{
  "image_size": 48,
  "bottleneck": "vq",
  "downsampling_factor": 4,
  "encoder_norm": "layernorm",
  "encoder_widths": [48, 96],
  "latent_channels": 8,
  "decoder_blocks_per_level": 3,
  "lr": 0.002
}
Rows from block 11 of the encoder of a small image VQ-VAE, named by matrix and row number. Rows with one number within an expert belong to one neuron, the router's apart. Each number is 128 + 32 x the weight over its row's rms, rounded and kept within 0 to 255. All counts start at 0. Numbers have three digits each.
After each expert's rows are labels from the 100 images, of 14976, where the router gives the expert most weight on average: "strongest on" is what is common among them. Only what is clearly more common there than usual is listed. The data: aerial photos of the United States (SatlasPretrain). In brackets: how many of the 100.
# router: router (encoder.blocks.11.mlp.router.weight, 16x96), inputs 0-47
# gate: expert gate (encoder.blocks.11.mlp.gate, 16x96x96), inputs 0-47
# up: expert up (encoder.blocks.11.mlp.up, 16x96x96), inputs 0-47
# down: expert down (encoder.blocks.11.mlp.down, 16x96x96, transposed), outputs 0-47

# expert 14
router.14:183076127093099141111160079107170168169117168088101131155128143068095147057119101143093098068053130100183133159094126141149134126146089163131136
gate.0:171163099079113111103154114076168143155108147132117149103162125131117047119103121121139130153096081121179151107170161058131167152154176126143169
up.0:200069121067113134154108198176099116125164193085206130112176117133116131086134166148130088058080128114123159118168120122096146166147131149172062
down.0:143084087075091149090157151135166156195127173124115091124179145113106093071124138129134114100065154115173091083182167107104161123182111184177151
gate.1:117147127127157096119077169113134123132150142184129140096135145142128095157104167149182110214102113139146145045190136069119094111144122090144132
up.1:140104129159109147141177124157126067176164119095089163115137105107115122097154086136040117078145143151119072152103119148120119126135166148142062
down.1:142115113185182158083152077148159127149115146147105144090122111158172107178095125134079130094092129160141077096144160119115109183153128100185115
gate.2:119198130121132066135122102082136145097111083135136147132119133127121097106146095132127192110190027118119143161100127121155129089127125148083156
up.2:168110108094096179151188128184127167128050108107190118128153144166180120086159107143143120107105135148081155112157130146161177118211047147185171
down.2:139124148149133154105129140146153124159143139148096139104098145096147114169126179147132118149072162145150082058170154107079106158152120125181109
gate.3:176120120151111146111154161167136093161157112100075174092165120130125101089160084176111055161148148173119158132144135123144019123111103156130136
up.3:137119039139113139127124090143127156137108153129066148105157111167129114125129155148053099034119126094154173115148122090141135190172162130076132
down.3:162177156112111142117192193148111114132120110081057204125172126139140136056122102134120117154130151183135131111164131101136072088110172123124055
gate.4:114125083108153125101181146048150109100151119111145090140112133084088104090148133154155138117090077079172090116134148112181149149155170092128116
up.4:153117118182118160150106118121112150110115143089161183175051118130105154149095221122154136171155162083110148138096110144121115100092139141136077
down.4:098127176190129151135127121181091104093141084125079149138061107157138158180124162136127126152162181165102123165094099176110076150094133076109064
gate.5:096174114118154095126099118055140130165145155112146113105158177130174074124129120153128130121160071130143125141126131115171111125138155072150115
up.5:112185157153175118122082081106149134126138126154099149121065202087157114192130162133118153124148124123133146122082128129100110156082106069148121
down.5:135103143098087116153089218124116144122149163112137093127119149134128137129139216148168104165114151083096079082179103111104180099170084148165105
gate.6:175202110165187121123113091152147112125135092156116164084121114094142097200165113145112119100162086135159145138106133131147091102116161137109150
up.6:145128135084104104155125137083085100121133150106193134111145102204109131125099114152164105123130099083098169100141099121171138055139118140145182
down.6:167139102104124159086148122160167135183132162171115116135132127106121083121109157132125136105058145151165086045174169094092126147146125151171157
gate.7:153105136169123128138103093110142082113179105124189099179165203146182116125152137123165064185133124158122125141114143132161107078184103148202141
up.7:124144142072110127118068082114127067105147114137138083160091153113100126151166081110198097130151119175190197122127144129125132113138099152114173
down.7:112150133112105164089165182146132190120132137116140185145182069189132094054098144126066167084144153131097085149129145100104133111125145102117039
gate.8:109163081112193136106124134156180149155124129196132101143139127216149118129119157113190133139122131179126116131095150141065101094115153107134151
up.8:125075138128090147099167096140151091129119109188109124129144087166076063119141133095140176112134161122125128116193166131109122148140158133139093
down.8:129164080121172096079121093075171143173133182200144166101135166091117066128106099137135164134128067130168146114119185079122105162144171132136179
strongest on: building (95)

# expert 12
router.12:106106161157123154101100135121119147121135138128094113062136077149115144159106064088148103125085163153104162145146139175162115169176069182148099
gate.0:127125165089155110108139090100115144165135178136123146095132088097030133114112142131147168122107140081168126121132109116112126084103079108088123
up.0:112150089093128125134105209180156071118152096139127054190112182150183141111173137078152081124139108188110141109093126135099097137147129139173102
down.0:132103125040076144132163183134133150126109158075132085138198124107126144057148160111157124115083140092147115089175124129102190077174102221145122
gate.1:140182113118129137085155143137206136120157157174120143116171123123140059136137071135123120157078136170127124071156184089098094131116125121157095
up.1:154088117130161124128106188136120130125069143125145188104128152122101123066168236108169149138127129130174146136161127110113130111100144094075086
down.1:122112067085144120082110087095166163176117181176188088108174154111119088114103144132152157110106091078168100090133188110107150170161105158158205
gate.2:169151161094099079152113089149106104114155100146135134180096111132089126145144067138166103153133129098135135132177109115154108079111110068083160
up.2:168163125120130122150184113128106092148100107136198090131134149161167134073226079158048111021155139190161110150142107119114077142171165108185117
down.2:144115141151112130125157146122099178073139161133134177081154095206176099082090126146052149092175135143089121159124106141153131106143138080125070
gate.3:138158136149102124133148144131112083164158117100174148134144108196112130097145152173124100067120142149150071057169131087120113143150079145195117
up.3:097149191094113112137082124094130199099070119138159142102092106171018117129160174089161159104182162149149105156111127156095116106077030162155110
down.3:122093104033049130134133157103135176136146162125159062136160126121125118086129169134141133114099107075137088087170137097116220098160072190151151
gate.4:225075146162103138131117155115143156146115115132108152102100130110129116133089157170186094146102121144133022076189139129157135121193140057179086
up.4:136119085112160153138201190152132144110195106112087196111184141104108124127047128107041165147124131135126113153117114130116154149087126183081080
down.4:133089109008051134153132179136117141130105158092166072131185149117093150043158138124164124132092132088136123114165100112121187087147103212137156
gate.5:190183126078104126140142178138136160082149148111150168108199095150090112060152143156133114108111113116108104097192119123095176110194107093166086
up.5:190085168153045111128153041117136064130160147146159060185192137134136089106129073129175123121160107152136115143134151125188126141153091138156109
down.5:122179180158198100159113138123113093123144123146070180097096156100156126165126139140143129190102125153131129073152109086122054146129154109157115
gate.6:158126134150156125151129149134101139126109082080140190098080064135153124083176151177094071080156142204116116115140116101143091084147116079162112
up.6:120173212172124131133136122111140117146171094110136214072177086181119110136149097169100106093152145166091129124124136122136126121101135085161102
down.6:096099076088092129149111073134150127121122138137166007158101149107107150174146129106178117113102127099167134139129129161132193157132106183116224
gate.7:119129109101096138100119102093164145085130180208183073161122126117194078167134138128146177082140100095116137108163177095090150134164121127152123
up.7:131088157129076133143079082109121209109087169135197108172143141163131122147151163134150117085184127127071156140166127132156155135153079156189182
down.7:155189159137154130102162158140127069146108100101056199108144141076111148071128097133133113169129154200158151139123128118124065103093167118118080
gate.8:133104069035183151121123186115135135137118168130166037158100202095099148129091114132136118098104123093148101132145119143151131144214112120153121
up.8:095185147179086132147162085137147117171158090140144165110204049154213085194132167127133149123125132164087133133128147117075162200151133130153128
down.8:134128106188208151123131055126124132118120115170181117100122107171196128207111135136079111096128100117099141129122134137137127178156150070139117
strongest on: crop field (35)

# expert 8
router.8:120150129130100155159138144140091140127120121120103117079176120154099123120061066133141110111089137125127118105124123165165120127182050208175114
gate.0:135151182145137120106102058123151182102127130177088131192061124065109101181092121105134182145203135165124154149081132111046066182118156105150141
up.0:152167113099139135118147070125137125134100143147121130128047150167201145149122153138173153094136128175100125114115112132127106110120195039142071
down.0:183099124101178144123140093158111098152117127096119123079165132102192160129166065151136084130082118144140184120158128157188130102167137129143171
gate.1:167157099107172100139148141147150153133132156142138112121174166153159142134064214106155131220113108034105192129111145121121150125132186139091148
up.1:077184104039081108139112120148114086158071172135078056073113185171156150130119118150134118091093116142137153131098113136131161124137174127129135
down.1:105117126109046080145089156112141159139121164135171104143083139081080115146171143133169110149097113109144111099156143099151201128069164139126167
gate.2:119136106134200140072122123079181196141134134171112158138081080138125086148116164125094173101163099093140095126085172102115106124106191070110133
up.2:074124116057165160133106139147131221145169107160113131092074143143180140174152189116150115068116136065162172106141112133171142098106151121147146
down.2:108128120063094159126167113148087161157129115123227135132161082137137130044124155107080130101113148045137147144129145115136176114126081149194154
gate.3:125128109146125124063129100097192168145119163189106203125120138134133050164106147122137157099130097124137161106127179063108098135109125081133148
up.3:105146127137127093120150119128101107153060137137156188150137124167086100123119113101128127205126136132113092143154155145126120182130156139127187
down.3:112112137203158104129090135135106077123097128149096088162072090104138133246129145126096139153111129138129149192132125155146133085104132156144117
gate.4:100088146162148108132155157120129073147145114123055217100170139129083111077125112152101129199147125192121109147147118117132036157088120138115148
up.4:058021154136180137153090149107091145123161135113130130106130154158095148174130143155127137162142111124107060136138132155150139190157085172148111
down.4:109100098082096133135112123123122192114137166158230060142123126168144105164127157123130146081123117075103126128120133124125241129157073137136154
gate.5:118119077108134118134143144106127159157175116104123227069173057126110100111152176131115143070122116168162094120133125101096150092090101143102168
up.5:120109124095132119119074187164159128081129124141153141049129166114153107156154129124115169114088123205132122100135130113065155088129149135058154
down.5:136132157203203128121138116124129119128155125147073212079111126177181123154106126135073132155133122166109124097133124111116038152138145068149071
gate.6:104156086113167143126107098153148110114157111151179084116139111110124052142075134154107096203123128088185144085132145141167071157108077140133144
up.6:061046122107122177167138116115129156101104102160048156111079162210116107181166191127149127156125132067122122118131116086089127146163098126131151
down.6:152131162054056141099096135158136117116123147117127075171163119148115105140180126076118125112165136094146172114073194112120129159160094140070181
gate.7:157084097128154097153215124110110147130103104115116148143150128065131136181090132123062142137158139052176136130131105120098118165159155128162153
up.7:058107066106171143116128174108127124140137126129156149070102135151131124111141140123089125114113104121121074136112131133171150132185154122140168
down.7:108140141147101127062136116142173139149116154164085129147083139126085094142089156120138148111120154152157074113125182103062072176112100134147115
gate.8:126074054096128093132169133132117144148085116124144135106129104104121101109133149142132160129131138150159085131130108124084175096154093138101116
up.8:083116088157129130125158197156118187065096134118136199057129089162163125116131174147121220110125114130111100148108124139059143165150134089057105
down.8:140109115054077148107153195119138188138118165105158143150214093153134086022102146132090132111114138092111090112160166101107179111176124137145066
strongest on: crop field (46)

# expert 6
router.6:127141182154128114152104087109125164149170146108086101081132100090125180146111050152105124125128115163131164118106116146200084198173101154139080
gate.0:198083165107175139134169156114144069156118139118171124130121122146133123118106139169094103094126174120163038050166130121104121112134142092183145
up.0:186104147184131137111156143115132121149198113137085167112165161069166135066086054161151116119112143164116135107119127122144086157107188102128170
down.0:088205168173167140073154115159129110128122109125085185165110093143101082129104115114107128130181135175123132154093133109114037138058161112097092
gate.1:215108091113110145102187104127142085125005114155174105138204106141119110147126123137130125096105151096109168116143159125160171155116094216127125
up.1:114129127119037131105193086089126093077089111131106090178138098195074132138143144079112158074152147145135161181073121124122147142128130144118130
down.1:125179163206189122140101090126116083080132071171075156128060138136155151227127126136108148157159143160101162127088117118130052145091167087110108
gate.2:162126100097106111078143124117155139155167124181109108140099100087064134115162137106095159057159139110121158134086164112096129130082202110063219
up.2:142139131096199150136036169160136152133126168128166127097104130081157118151099146138126084148085118199111161077143126134097142170166174112177162
down.2:123098138182170163147118092154111154113143132125151070102102131152197147217108162142120116119079146105107118094160106150120164151156111113159134
gate.3:113059163157155126149172178102088141085159170090160120142144121118125136128179110144129119132169136138126056129158119132158110138152108155135093
up.3:130192134131105120126165161139127088133144123124055189116170148085108135079123074147148111196122133207150145129147129129126018130094159148117109
down.3:107098103136137125136110090115122173112176168158221062141100120172155111226118152122117143095134113081100126140108118131133203149134078098135141
gate.4:181136108127172127072100121108218150139072189186160174119127131051122087131113124124141143128113134112202123099139175113110095128084075114120201
up.4:124154125148165151119183139135115155134151110123133205080166150103195110110160068146161110153099145151067124121205140136130112097184135116144032
down.4:144144100141187140050146068130166137200111149163150172098163120117147061129099117111141146100115090127171106099124189094100098163139150115168141
gate.5:091110126186165149068117081106173210110137214156161135180113069142109103180095156093103177115112124144140172115149160110062119186137141115102154
up.5:123090106163157113122179121078130176131104179109114164124106047111106150148088209125076135067132113079087181140123111120102146093139154137079137
down.5:156077151072095160157161188145097124116085124044133119121189155111132164056167135143159071143090143107117116116187102148148147065162104162161099
gate.6:141110086057070130135182192124115130145071119098131132130220101117084113055143147099152138115102113129151137142137133131145173055150064175108142
up.6:112134141168134120122114046136152113078139120167073124098043126167174125188137145129145144133161120163169133153093157137137106144118189121138055
down.6:090143116191164116137092064128115136115193149166161093123052113149151125255115142132057109110120121108101143117122121127120124184127130069137147
gate.7:116121122152107151114170130090144170103107144108110201104134103175103110185145211153148144118043142140115117078205121098081130142163110104120153
up.7:173167154126149119133079106168150085148131155187121079107175180124167120129136099141176119221129137133097111104137143128129092171136151152198128
down.7:147161127194211109108114098087145125134162152169099167077103147135166099190107107132096135138114098158140142083153160088116060173143167091158145
gate.8:106128114128111120098105114167134168118117166162081098105101132162177117106109140145151077108110128173145136125132147142164119180133105104138079
up.8:184112120104063116117187148118137088068050118118090063116169121175115117124139117125109128097084115166143147121132136122128141152135093131140139
down.8:079121157189166115134112090142120102109134090165114124136050109134148133215113197111109130123141130121096084098097138163083081201123148094157124
strongest on: crop field (44)

# expert 9
router.9:155111174140116169123120137142121140128134127098091093079155092133094153158122042142130099155114137160122159191147098128182143164175088189145099
gate.0:145104045050073135126176152140131138155113136115141104161190136109097122059121138107109110092086102079192144129131132125117194099139096159124175
up.0:132144112081083131107161156089148116174143161130132103170189133169068089089153109112098116059119113137146118132162162088142138137132076185116148
down.0:151162115198191134122147086127137123114177112165079150093060136143173145232124121123103127117126123152128154113107138135128075162115134068158107
gate.1:174232101082111147128052169162132210140130134146122125091068078142082132111117093178100090144125131131078134125121114130138115059086168102135179
up.1:127171077088102147142074137143130152167167077141158121147104113167129127077083033132095109143142121163112108125097125132137114122070210143117168
down.1:144079127092080170106172130177145107154116144091102080119160116138128141079144143123154106110078166127157070085182136137109171124162094180160097
gate.2:133179145116166145120074147137136195211185084157182164125121056109114131100060063151076130118155153168165101141097141134122133130067138092120144
up.2:126142174086118125157046194161101150194163117151131125094113063119127149108090084205101072161115113178141109111155129122177132096115151183139129
down.2:148146177117118146105152147155145069159095100105049165123143147075108151084127125130164099155104156182175107102177129125098056110129151167156109
gate.3:100093161200185141165139150125084101101197144095104130158167135115099132142150115129101108179151143133093048121147119131129107148132053124143088
up.3:146173120116105109134152123142129090174144112119040138135182148076094128070135079136146103183122123200150139116131125127132023104103154159104147
down.3:110100095130121132120119110114129201104160168162217087129120112197149101175118152124084150081138118066101108127116134121127210147154087087132121
gate.4:130235056130112155146122107103128133139127167128121159150140079073123112169152171135137156122103132125140136091187162129119158133129112069080090
up.4:109155129094210126135159083146140065124153153121055077149096101157225114181140138111111132084081111082173179117128114120129162141128087063137151
down.4:093097110182105128125112109109118122108166156150117106166087114200125091164146144083102125099163144109106106156100145161091157176105110056094131
gate.5:171220104152123135142125069159135106165143104124125086149125124146214160149092157126153075155102160099073147141119115138090104164077134149166083
up.5:084127084154130109150127103138113114147167118111111129149089085127136138105082167105094119172110144088152168164106114164088139149047114208098112
down.5:183113107096134151143119115117118126164105159101102092064172170105164149123157114150136089134057107126152131069208134123158159126215119160212170
gate.6:108105147191163125170174113112097080114210131097129177133128110134099116173172110126119134151145120126118070116150122120143126171108070108134094
up.6:161144173154181117119120143140130124119135129133044220118124158103117126097160092144110110188128130229116125120125128132129000141092155102122126
down.6:121079095065092137145117120125130172123139158134231029143155130142119122132137150119154137099117122068126117120140129135118244134160064190131176
gate.7:169083126120124112124120136142127173167098130121150127154165162164121112065119149117148104086118119102228093135132152116143136105180099103157100
up.7:170166131134152133146077103124132176136073201124109139093151119130162116200163147163137128127113096152155069093172125116112141131180144072161120
down.7:131165143231200129102121067136150093126126103164101178100069114115167116234128121126106126149133117177116119122121141128122059168102155067126113
gate.8:124110176091091107115127122129130125145088103175133142149118135134082113134076121116133144094165128178144063143101124102086060144113122083143179
up.8:115113142101155105154047143106115127114087147123145161110112148162193122118197155112166140134123087087098135121140130127115137107159114059126108
down.8:150139095116125168092178078178170133155073165141162125148175095117113098096118140113123118077076141155158101106134201131107123154115115130129169
strongest on: crop field (54)

# expert 2
router.2:182128080077117125176107101146113119129107109181170093049093094098076124096092089090087176130134110187149108087168129126111122186121179115127121
gate.0:130100146159113150135150101144090149135142098151128141221156112065131138129125092130146154112130141176167097109255162139100119160212145154077138
up.0:110167022128151137145115161139190140156103152126159087081129114160107145079138145092095132188073128079183169103116098145060131091112161117154086
down.0:136120070134140142084147080109171184169122175172189103148148110119122077139091109106121175077099110119164077106123170093095146174142128138147163
gate.1:089122103114107143123165129139115149139108107057164110159161174109126153101120101126114123113169138082101117144146092146163177000160107156102043
up.1:145098113107158126139164130109136055168184167157070062083109152241083123118139125138097142112107116112065199079113160122100137090135196141160091
down.1:096145123189168113100113101106162126142178168181100159122065105092111101171101152118112167143137105156135108100087166103066088190093134057144140
gate.2:106104108158161124158141156115107131155156107123114115193187119123118116188177142159123154194140127096159141104150100128095130179131047121149117
up.2:173140141158098126123140167137123112161132088133055222126166140100097124058135066135122062216130129178135101114152133135147066120108147128124143
down.2:087082096127120128144087101107127179113167161148203059136105114168133122167121175112120143089127113049100100125120133130114192145159070119132162
gate.3:085117068151160120124110050121145119136137071129122107119098172158145153185166096178093141142139131128158199136102117144202117127141092183120116
up.3:102167128149084110123050125137144118137115127147156119100062165125100131174136152166190080172085123131167103076135140119133077116118125143166184
down.3:089167114110128070115126163071135174118121154133160174123174104153133099091101134139096149111184058103105105127128144090118126124136142125110104
gate.4:149117123111135203068158118187162120159164119138161150116160117090118122159148136108142122105088160167137143145129159150138109144134094109144123
up.4:160139148090060094133131106149105105144096132136147088137094126125089112062096140102118137108150093166125117105099129093070130149121176097082145
down.4:092133172121105099181091179120077115072124086081125131151119139135128171116163156136153103170168118092081153153109070137154147068101139144083115
gate.5:129121187227159134103136100179143120094108087128111134130088092091174136171176117120122154100141158136123079183067109157135106119083167116097062
up.5:135163131156181141094215125128147040136132161153108152129137160064125109136142105123167117143142119143152153162115183146125069157115091154166157
down.5:061166149184125090123108131141134100109146091144085151145068102135084125158112133110111154124211122193114134184056116152114075147058165072065110
gate.6:143078204113062121095142113124155104114078132146149102136149167193155121133101139119182101176133120133103106130118169115174137097199147153178131
up.6:134096155120118090102156168116200114116098145110123134105112111112116112129159174190098102060106104080081048112127132110198143096109122096115184
down.6:177103088123141190111204103165163094154105124111147102131190107141160123104150072125111107098080130149152147152159144141159138138160135139141159
gate.7:112130125187150127132154086128105096142103070153046149179116095255166110159120129116117142192132128156132077139164145128093081108128128138097132
up.7:112151105084144152100109114155166123124089150130149103091105124091057127135168133098150155038127130113075130132095125134118198189087137121114239
down.7:159137101173172138103132093117166131166140159156104120075097150120121114162102100138110145116080132202181062101133159117098095180160125111171139
gate.8:119126194202168131131145149122120122088144096146122122179109126126134123166163143109128140213180109131098151106106127129097060160156120096104122
up.8:168096138084164122120120071137121083131089127126119184071089140156097147113138188203124058160128137192110113113139123120152113060108098107130113
down.8:149123102072132140129176113103116162156078152103175112108213165130158125073127078150142118125097101079141154102174127124162162118181137190160144
strongest on: building (91)

# expert 15
router.15:075124172101171089119170079074112127141129189123097105110136153077141107140072096179095087106057129117160098120070109132141109168105099103166177
gate.0:151160075142123108128144131160137123123187129097097154078153131136143134090182112124097113098123133149102156146140109121123091110067139141026155
up.0:104115097193124102143136127124148159105141161165125135114103094098101093203178133129057109082085100098111114092162140116164130168139122098116152
down.0:142156149137153123126141134155104064121114065100067180116139131103117164096132078130139114159174144171144167177098121168150061105100168118090112
gate.1:133075077132122117115158112141121164175158102148117057180093106186135127109167157120052159132102125132086155107083128126085103165113175121135120
up.1:114210104139132142109145146180084131203064079138097177120099127124133161127151159182108086165119160160120115135132113148132055138066173167172100
down.1:095093137079057126164111184156096144097140127112182091193123094156089139113143158112156133118145145075101123168093093139131194086078100143068097
gate.2:181145100062090136102096105123164108153154143176083150115100063113119066098127143116072124064113143141102135101137164115104155133049185116127183
up.2:108109130179150130118126090141132121124133152142193031139135109154159120152087154086172124112096131041141134092111127138132189135169091109138118
down.2:085100082144137122132085061086150169124176177192202074136086135161127098194116154114116149094126101069121109119109146118120177186145085120135183
gate.3:120120117121157095117126179168108219109133094127089163107125125178054124088065103143152134136123109150176111119142107104137082125099170167101067
up.3:170102124098089118139145109154097117138122125109156107115113073046116150104083122136166095064155124110143105134126119140172117127143109152086159
down.3:127147168093106124140134202145104142123061115092095155130157146093114146099128187156139108150100158133145098062193099090094124085136130147159079
gate.4:119168109110116118136115144101125141101140075125137159153114158132127077126130066065143130141136089111097040157146136114159135121180045166147149
up.4:127101144103130134163063125146133109111057171109124110121122126083118138172158103115183115232122137164192169131102098153115105090139114144152125
down.4:152113147174154192147158104175114118117118119112127114095147106145174160149131164132119104098078165147113094102154112158136110134158123105182091
gate.5:115083060117127121126063164098145097172170181131164090065150148106154092147118200164155099115133121121072112117157151114088173132145149145129149
up.5:134087197199088142115158118151129158108106123140090151165133110172149098099120072099088142118100139111183117128198141137162090135139166145125129
down.5:104170078113179112085141062081189141168126185166166147101163139130154071114109103125112155097128058124146118099118177080108103178137151127140156
gate.6:136157096119124108098109110096148142133160115145130165105105163115170119109147134174077115088154076149136114142107131115131098115085155103112026
up.6:141173113151143131148150143133128171188047076107134135110205135145112140123131110149052133128123086141146119150138109131151126091184086155164150
down.6:151144137154179118150103144102125151132113144132100156071150165124180126134147167172161125164096098093121115051196127077121108128186157117191141
gate.7:114162136110123103107040130087148154082133123176123179138092156180107068174104152140089169117159122095126152105124139076100106155097105097106114
up.7:112107152165115106119053119106137146155115071147175186181101149073100079138139178096160157186160134134111081135116154124180086136137059146136127
down.7:116189138199176106108102062112148110117180115181111181141061115137137100193103101116104158131155095172137137141080144109104058188062176079104131
gate.8:114109041099138140129126105095179129112086084145191069147124155147123136125208156098086138142132120137085162138100157144112152132156103180144133
up.8:195140085143113137113098121158145113109187103161148097154077074135114121155119093129109083124127145162133178099182154148107112118106018118111093
down.8:082154109107107106100123155064164148138156135154162152156157101152089075088094122107149182113199069103128125168096137086122146132106139121083113
strongest on: building (75)

# expert 11
router.11:120119053177174099112101140118147106068124165143196179119169175160184157108165090165195078115177126181124062172143117152155108111096106121128135
gate.0:081122129102124113067146128084176101086123165180139137163160117159111127122116076097153140065139112103071174141090193123129155169132122105086164
up.0:099137126122086106120093145117130137132147043121154175166150105106102105140078161042161155181147145161160048143075134113100116106080115118113182
down.0:051167106128123087109098110115154127111208110167137131167112123121080101139097109085122160125203103123124159161063154122112087165053168131070138
gate.1:136141164115086102122136129149122176120139163140081099105067081167121107163146210178135075118120152104156147104119135124083110101125120174111222
up.1:173165058145153146145160165099132132086085160143196144123137142144169106140195184131083112078122130178132056099107109076118116153122089147141088
down.1:148120088152174110149087078118133094140153146145128078082084188086163144200156134130167101150084110110166163105145121138136125162145140136148215
gate.2:120121158130138169098122151153166070150117148135147152122177120104121076147140164147178108136080141104140138043186172078068126108165134170194114
up.2:126172128168121129107138189114184104131093141146119138143167134169131064108083098117097123142128122134140045119134190069145106183117030167138141
down.2:135147169160172118169102141121093135099157128122101170051105157121193128156133151197115107165121113121085126083180100116137111131168139099181095
gate.3:161155076159117124123106064111109163131103132165147125146101074098124117149084137152096119204130119131137166114171154117150108152097157061099073
up.3:148080095047097161121116162169093202166125113087126077157180097093133156062102147142171197113105148099124126120140085160120143142158107113134152
down.3:124152127168209125141093103121127108104174119160086150055074162144192127197111140162095127152124092124083159111134128117130081169135146060147151
gate.4:154134101146127175108158099163143095104145113134133099128116100139141141135173120105099137080119193120108143138130129163113135078127132140136140
up.4:096197088138109113180110141129112113136227094078158159128099193128150143132130124137115102137118110101168070115147107138133106130107090150163170
down.4:092162116102139082139086177086151180137081157140131149094138150105133088101103178142148160157132086096107123077165138073076132127149188142152141
gate.5:123096173082082142118136108138133189109130085116130076165106131139120104130105181092113193079129132040094183130115134140105190094164173108143169
up.5:152114118134151102135124160110114115138111060127091126148150102115086143136100091109080158152179111151165175183063122153117127148042111106058124
down.5:106095138104091133174095164126098166067121148128155092140130130144130135119148204136182121130111128079081076098167089124095189108158082157156139
gate.6:146126164149147133041128111153216101149148136181141153132118119135130097133102109126123133122139164142147103124097190090126101161100081157142132
up.6:207130126149125140096135078193163093155141081173150142102108107154149117156079090108077172091155143128101160152095153157139117160119110091104111
down.6:136160105183202136100137062132149110138174123174135117111077112143152121195111084106089145100161117161130167174068152139166078185089156042103125
gate.7:116113135118138095148108139111110167183097142125113093121075185130121137117084163153109151134128102100120152078163107063105122108171169223143095
up.7:135103129128129143140130182118129128189080155056087116121119096072128134114081172138111113174068119104131128080181146095133159198175099101182154
down.7:100141127109123074166061184104115164099148145123137130100116179118135134131128179172139132183127112090083091082168109100116147130147106160160122
gate.8:101198140139118097098129154094180096118178114158174139147137101141101062092071113103112131152153114110162092136136209065140105167122164123129156
up.8:115163221159106133093182126144166102165129075115097134150103083115102069113057121078103152116133145129101109138099154111140130174109114172126085
down.8:086161087112147092084096117084162160145135155172171137122148139086098072126073110113118158134195066093147141131087164093117127167119170119104153
strongest on: building (89)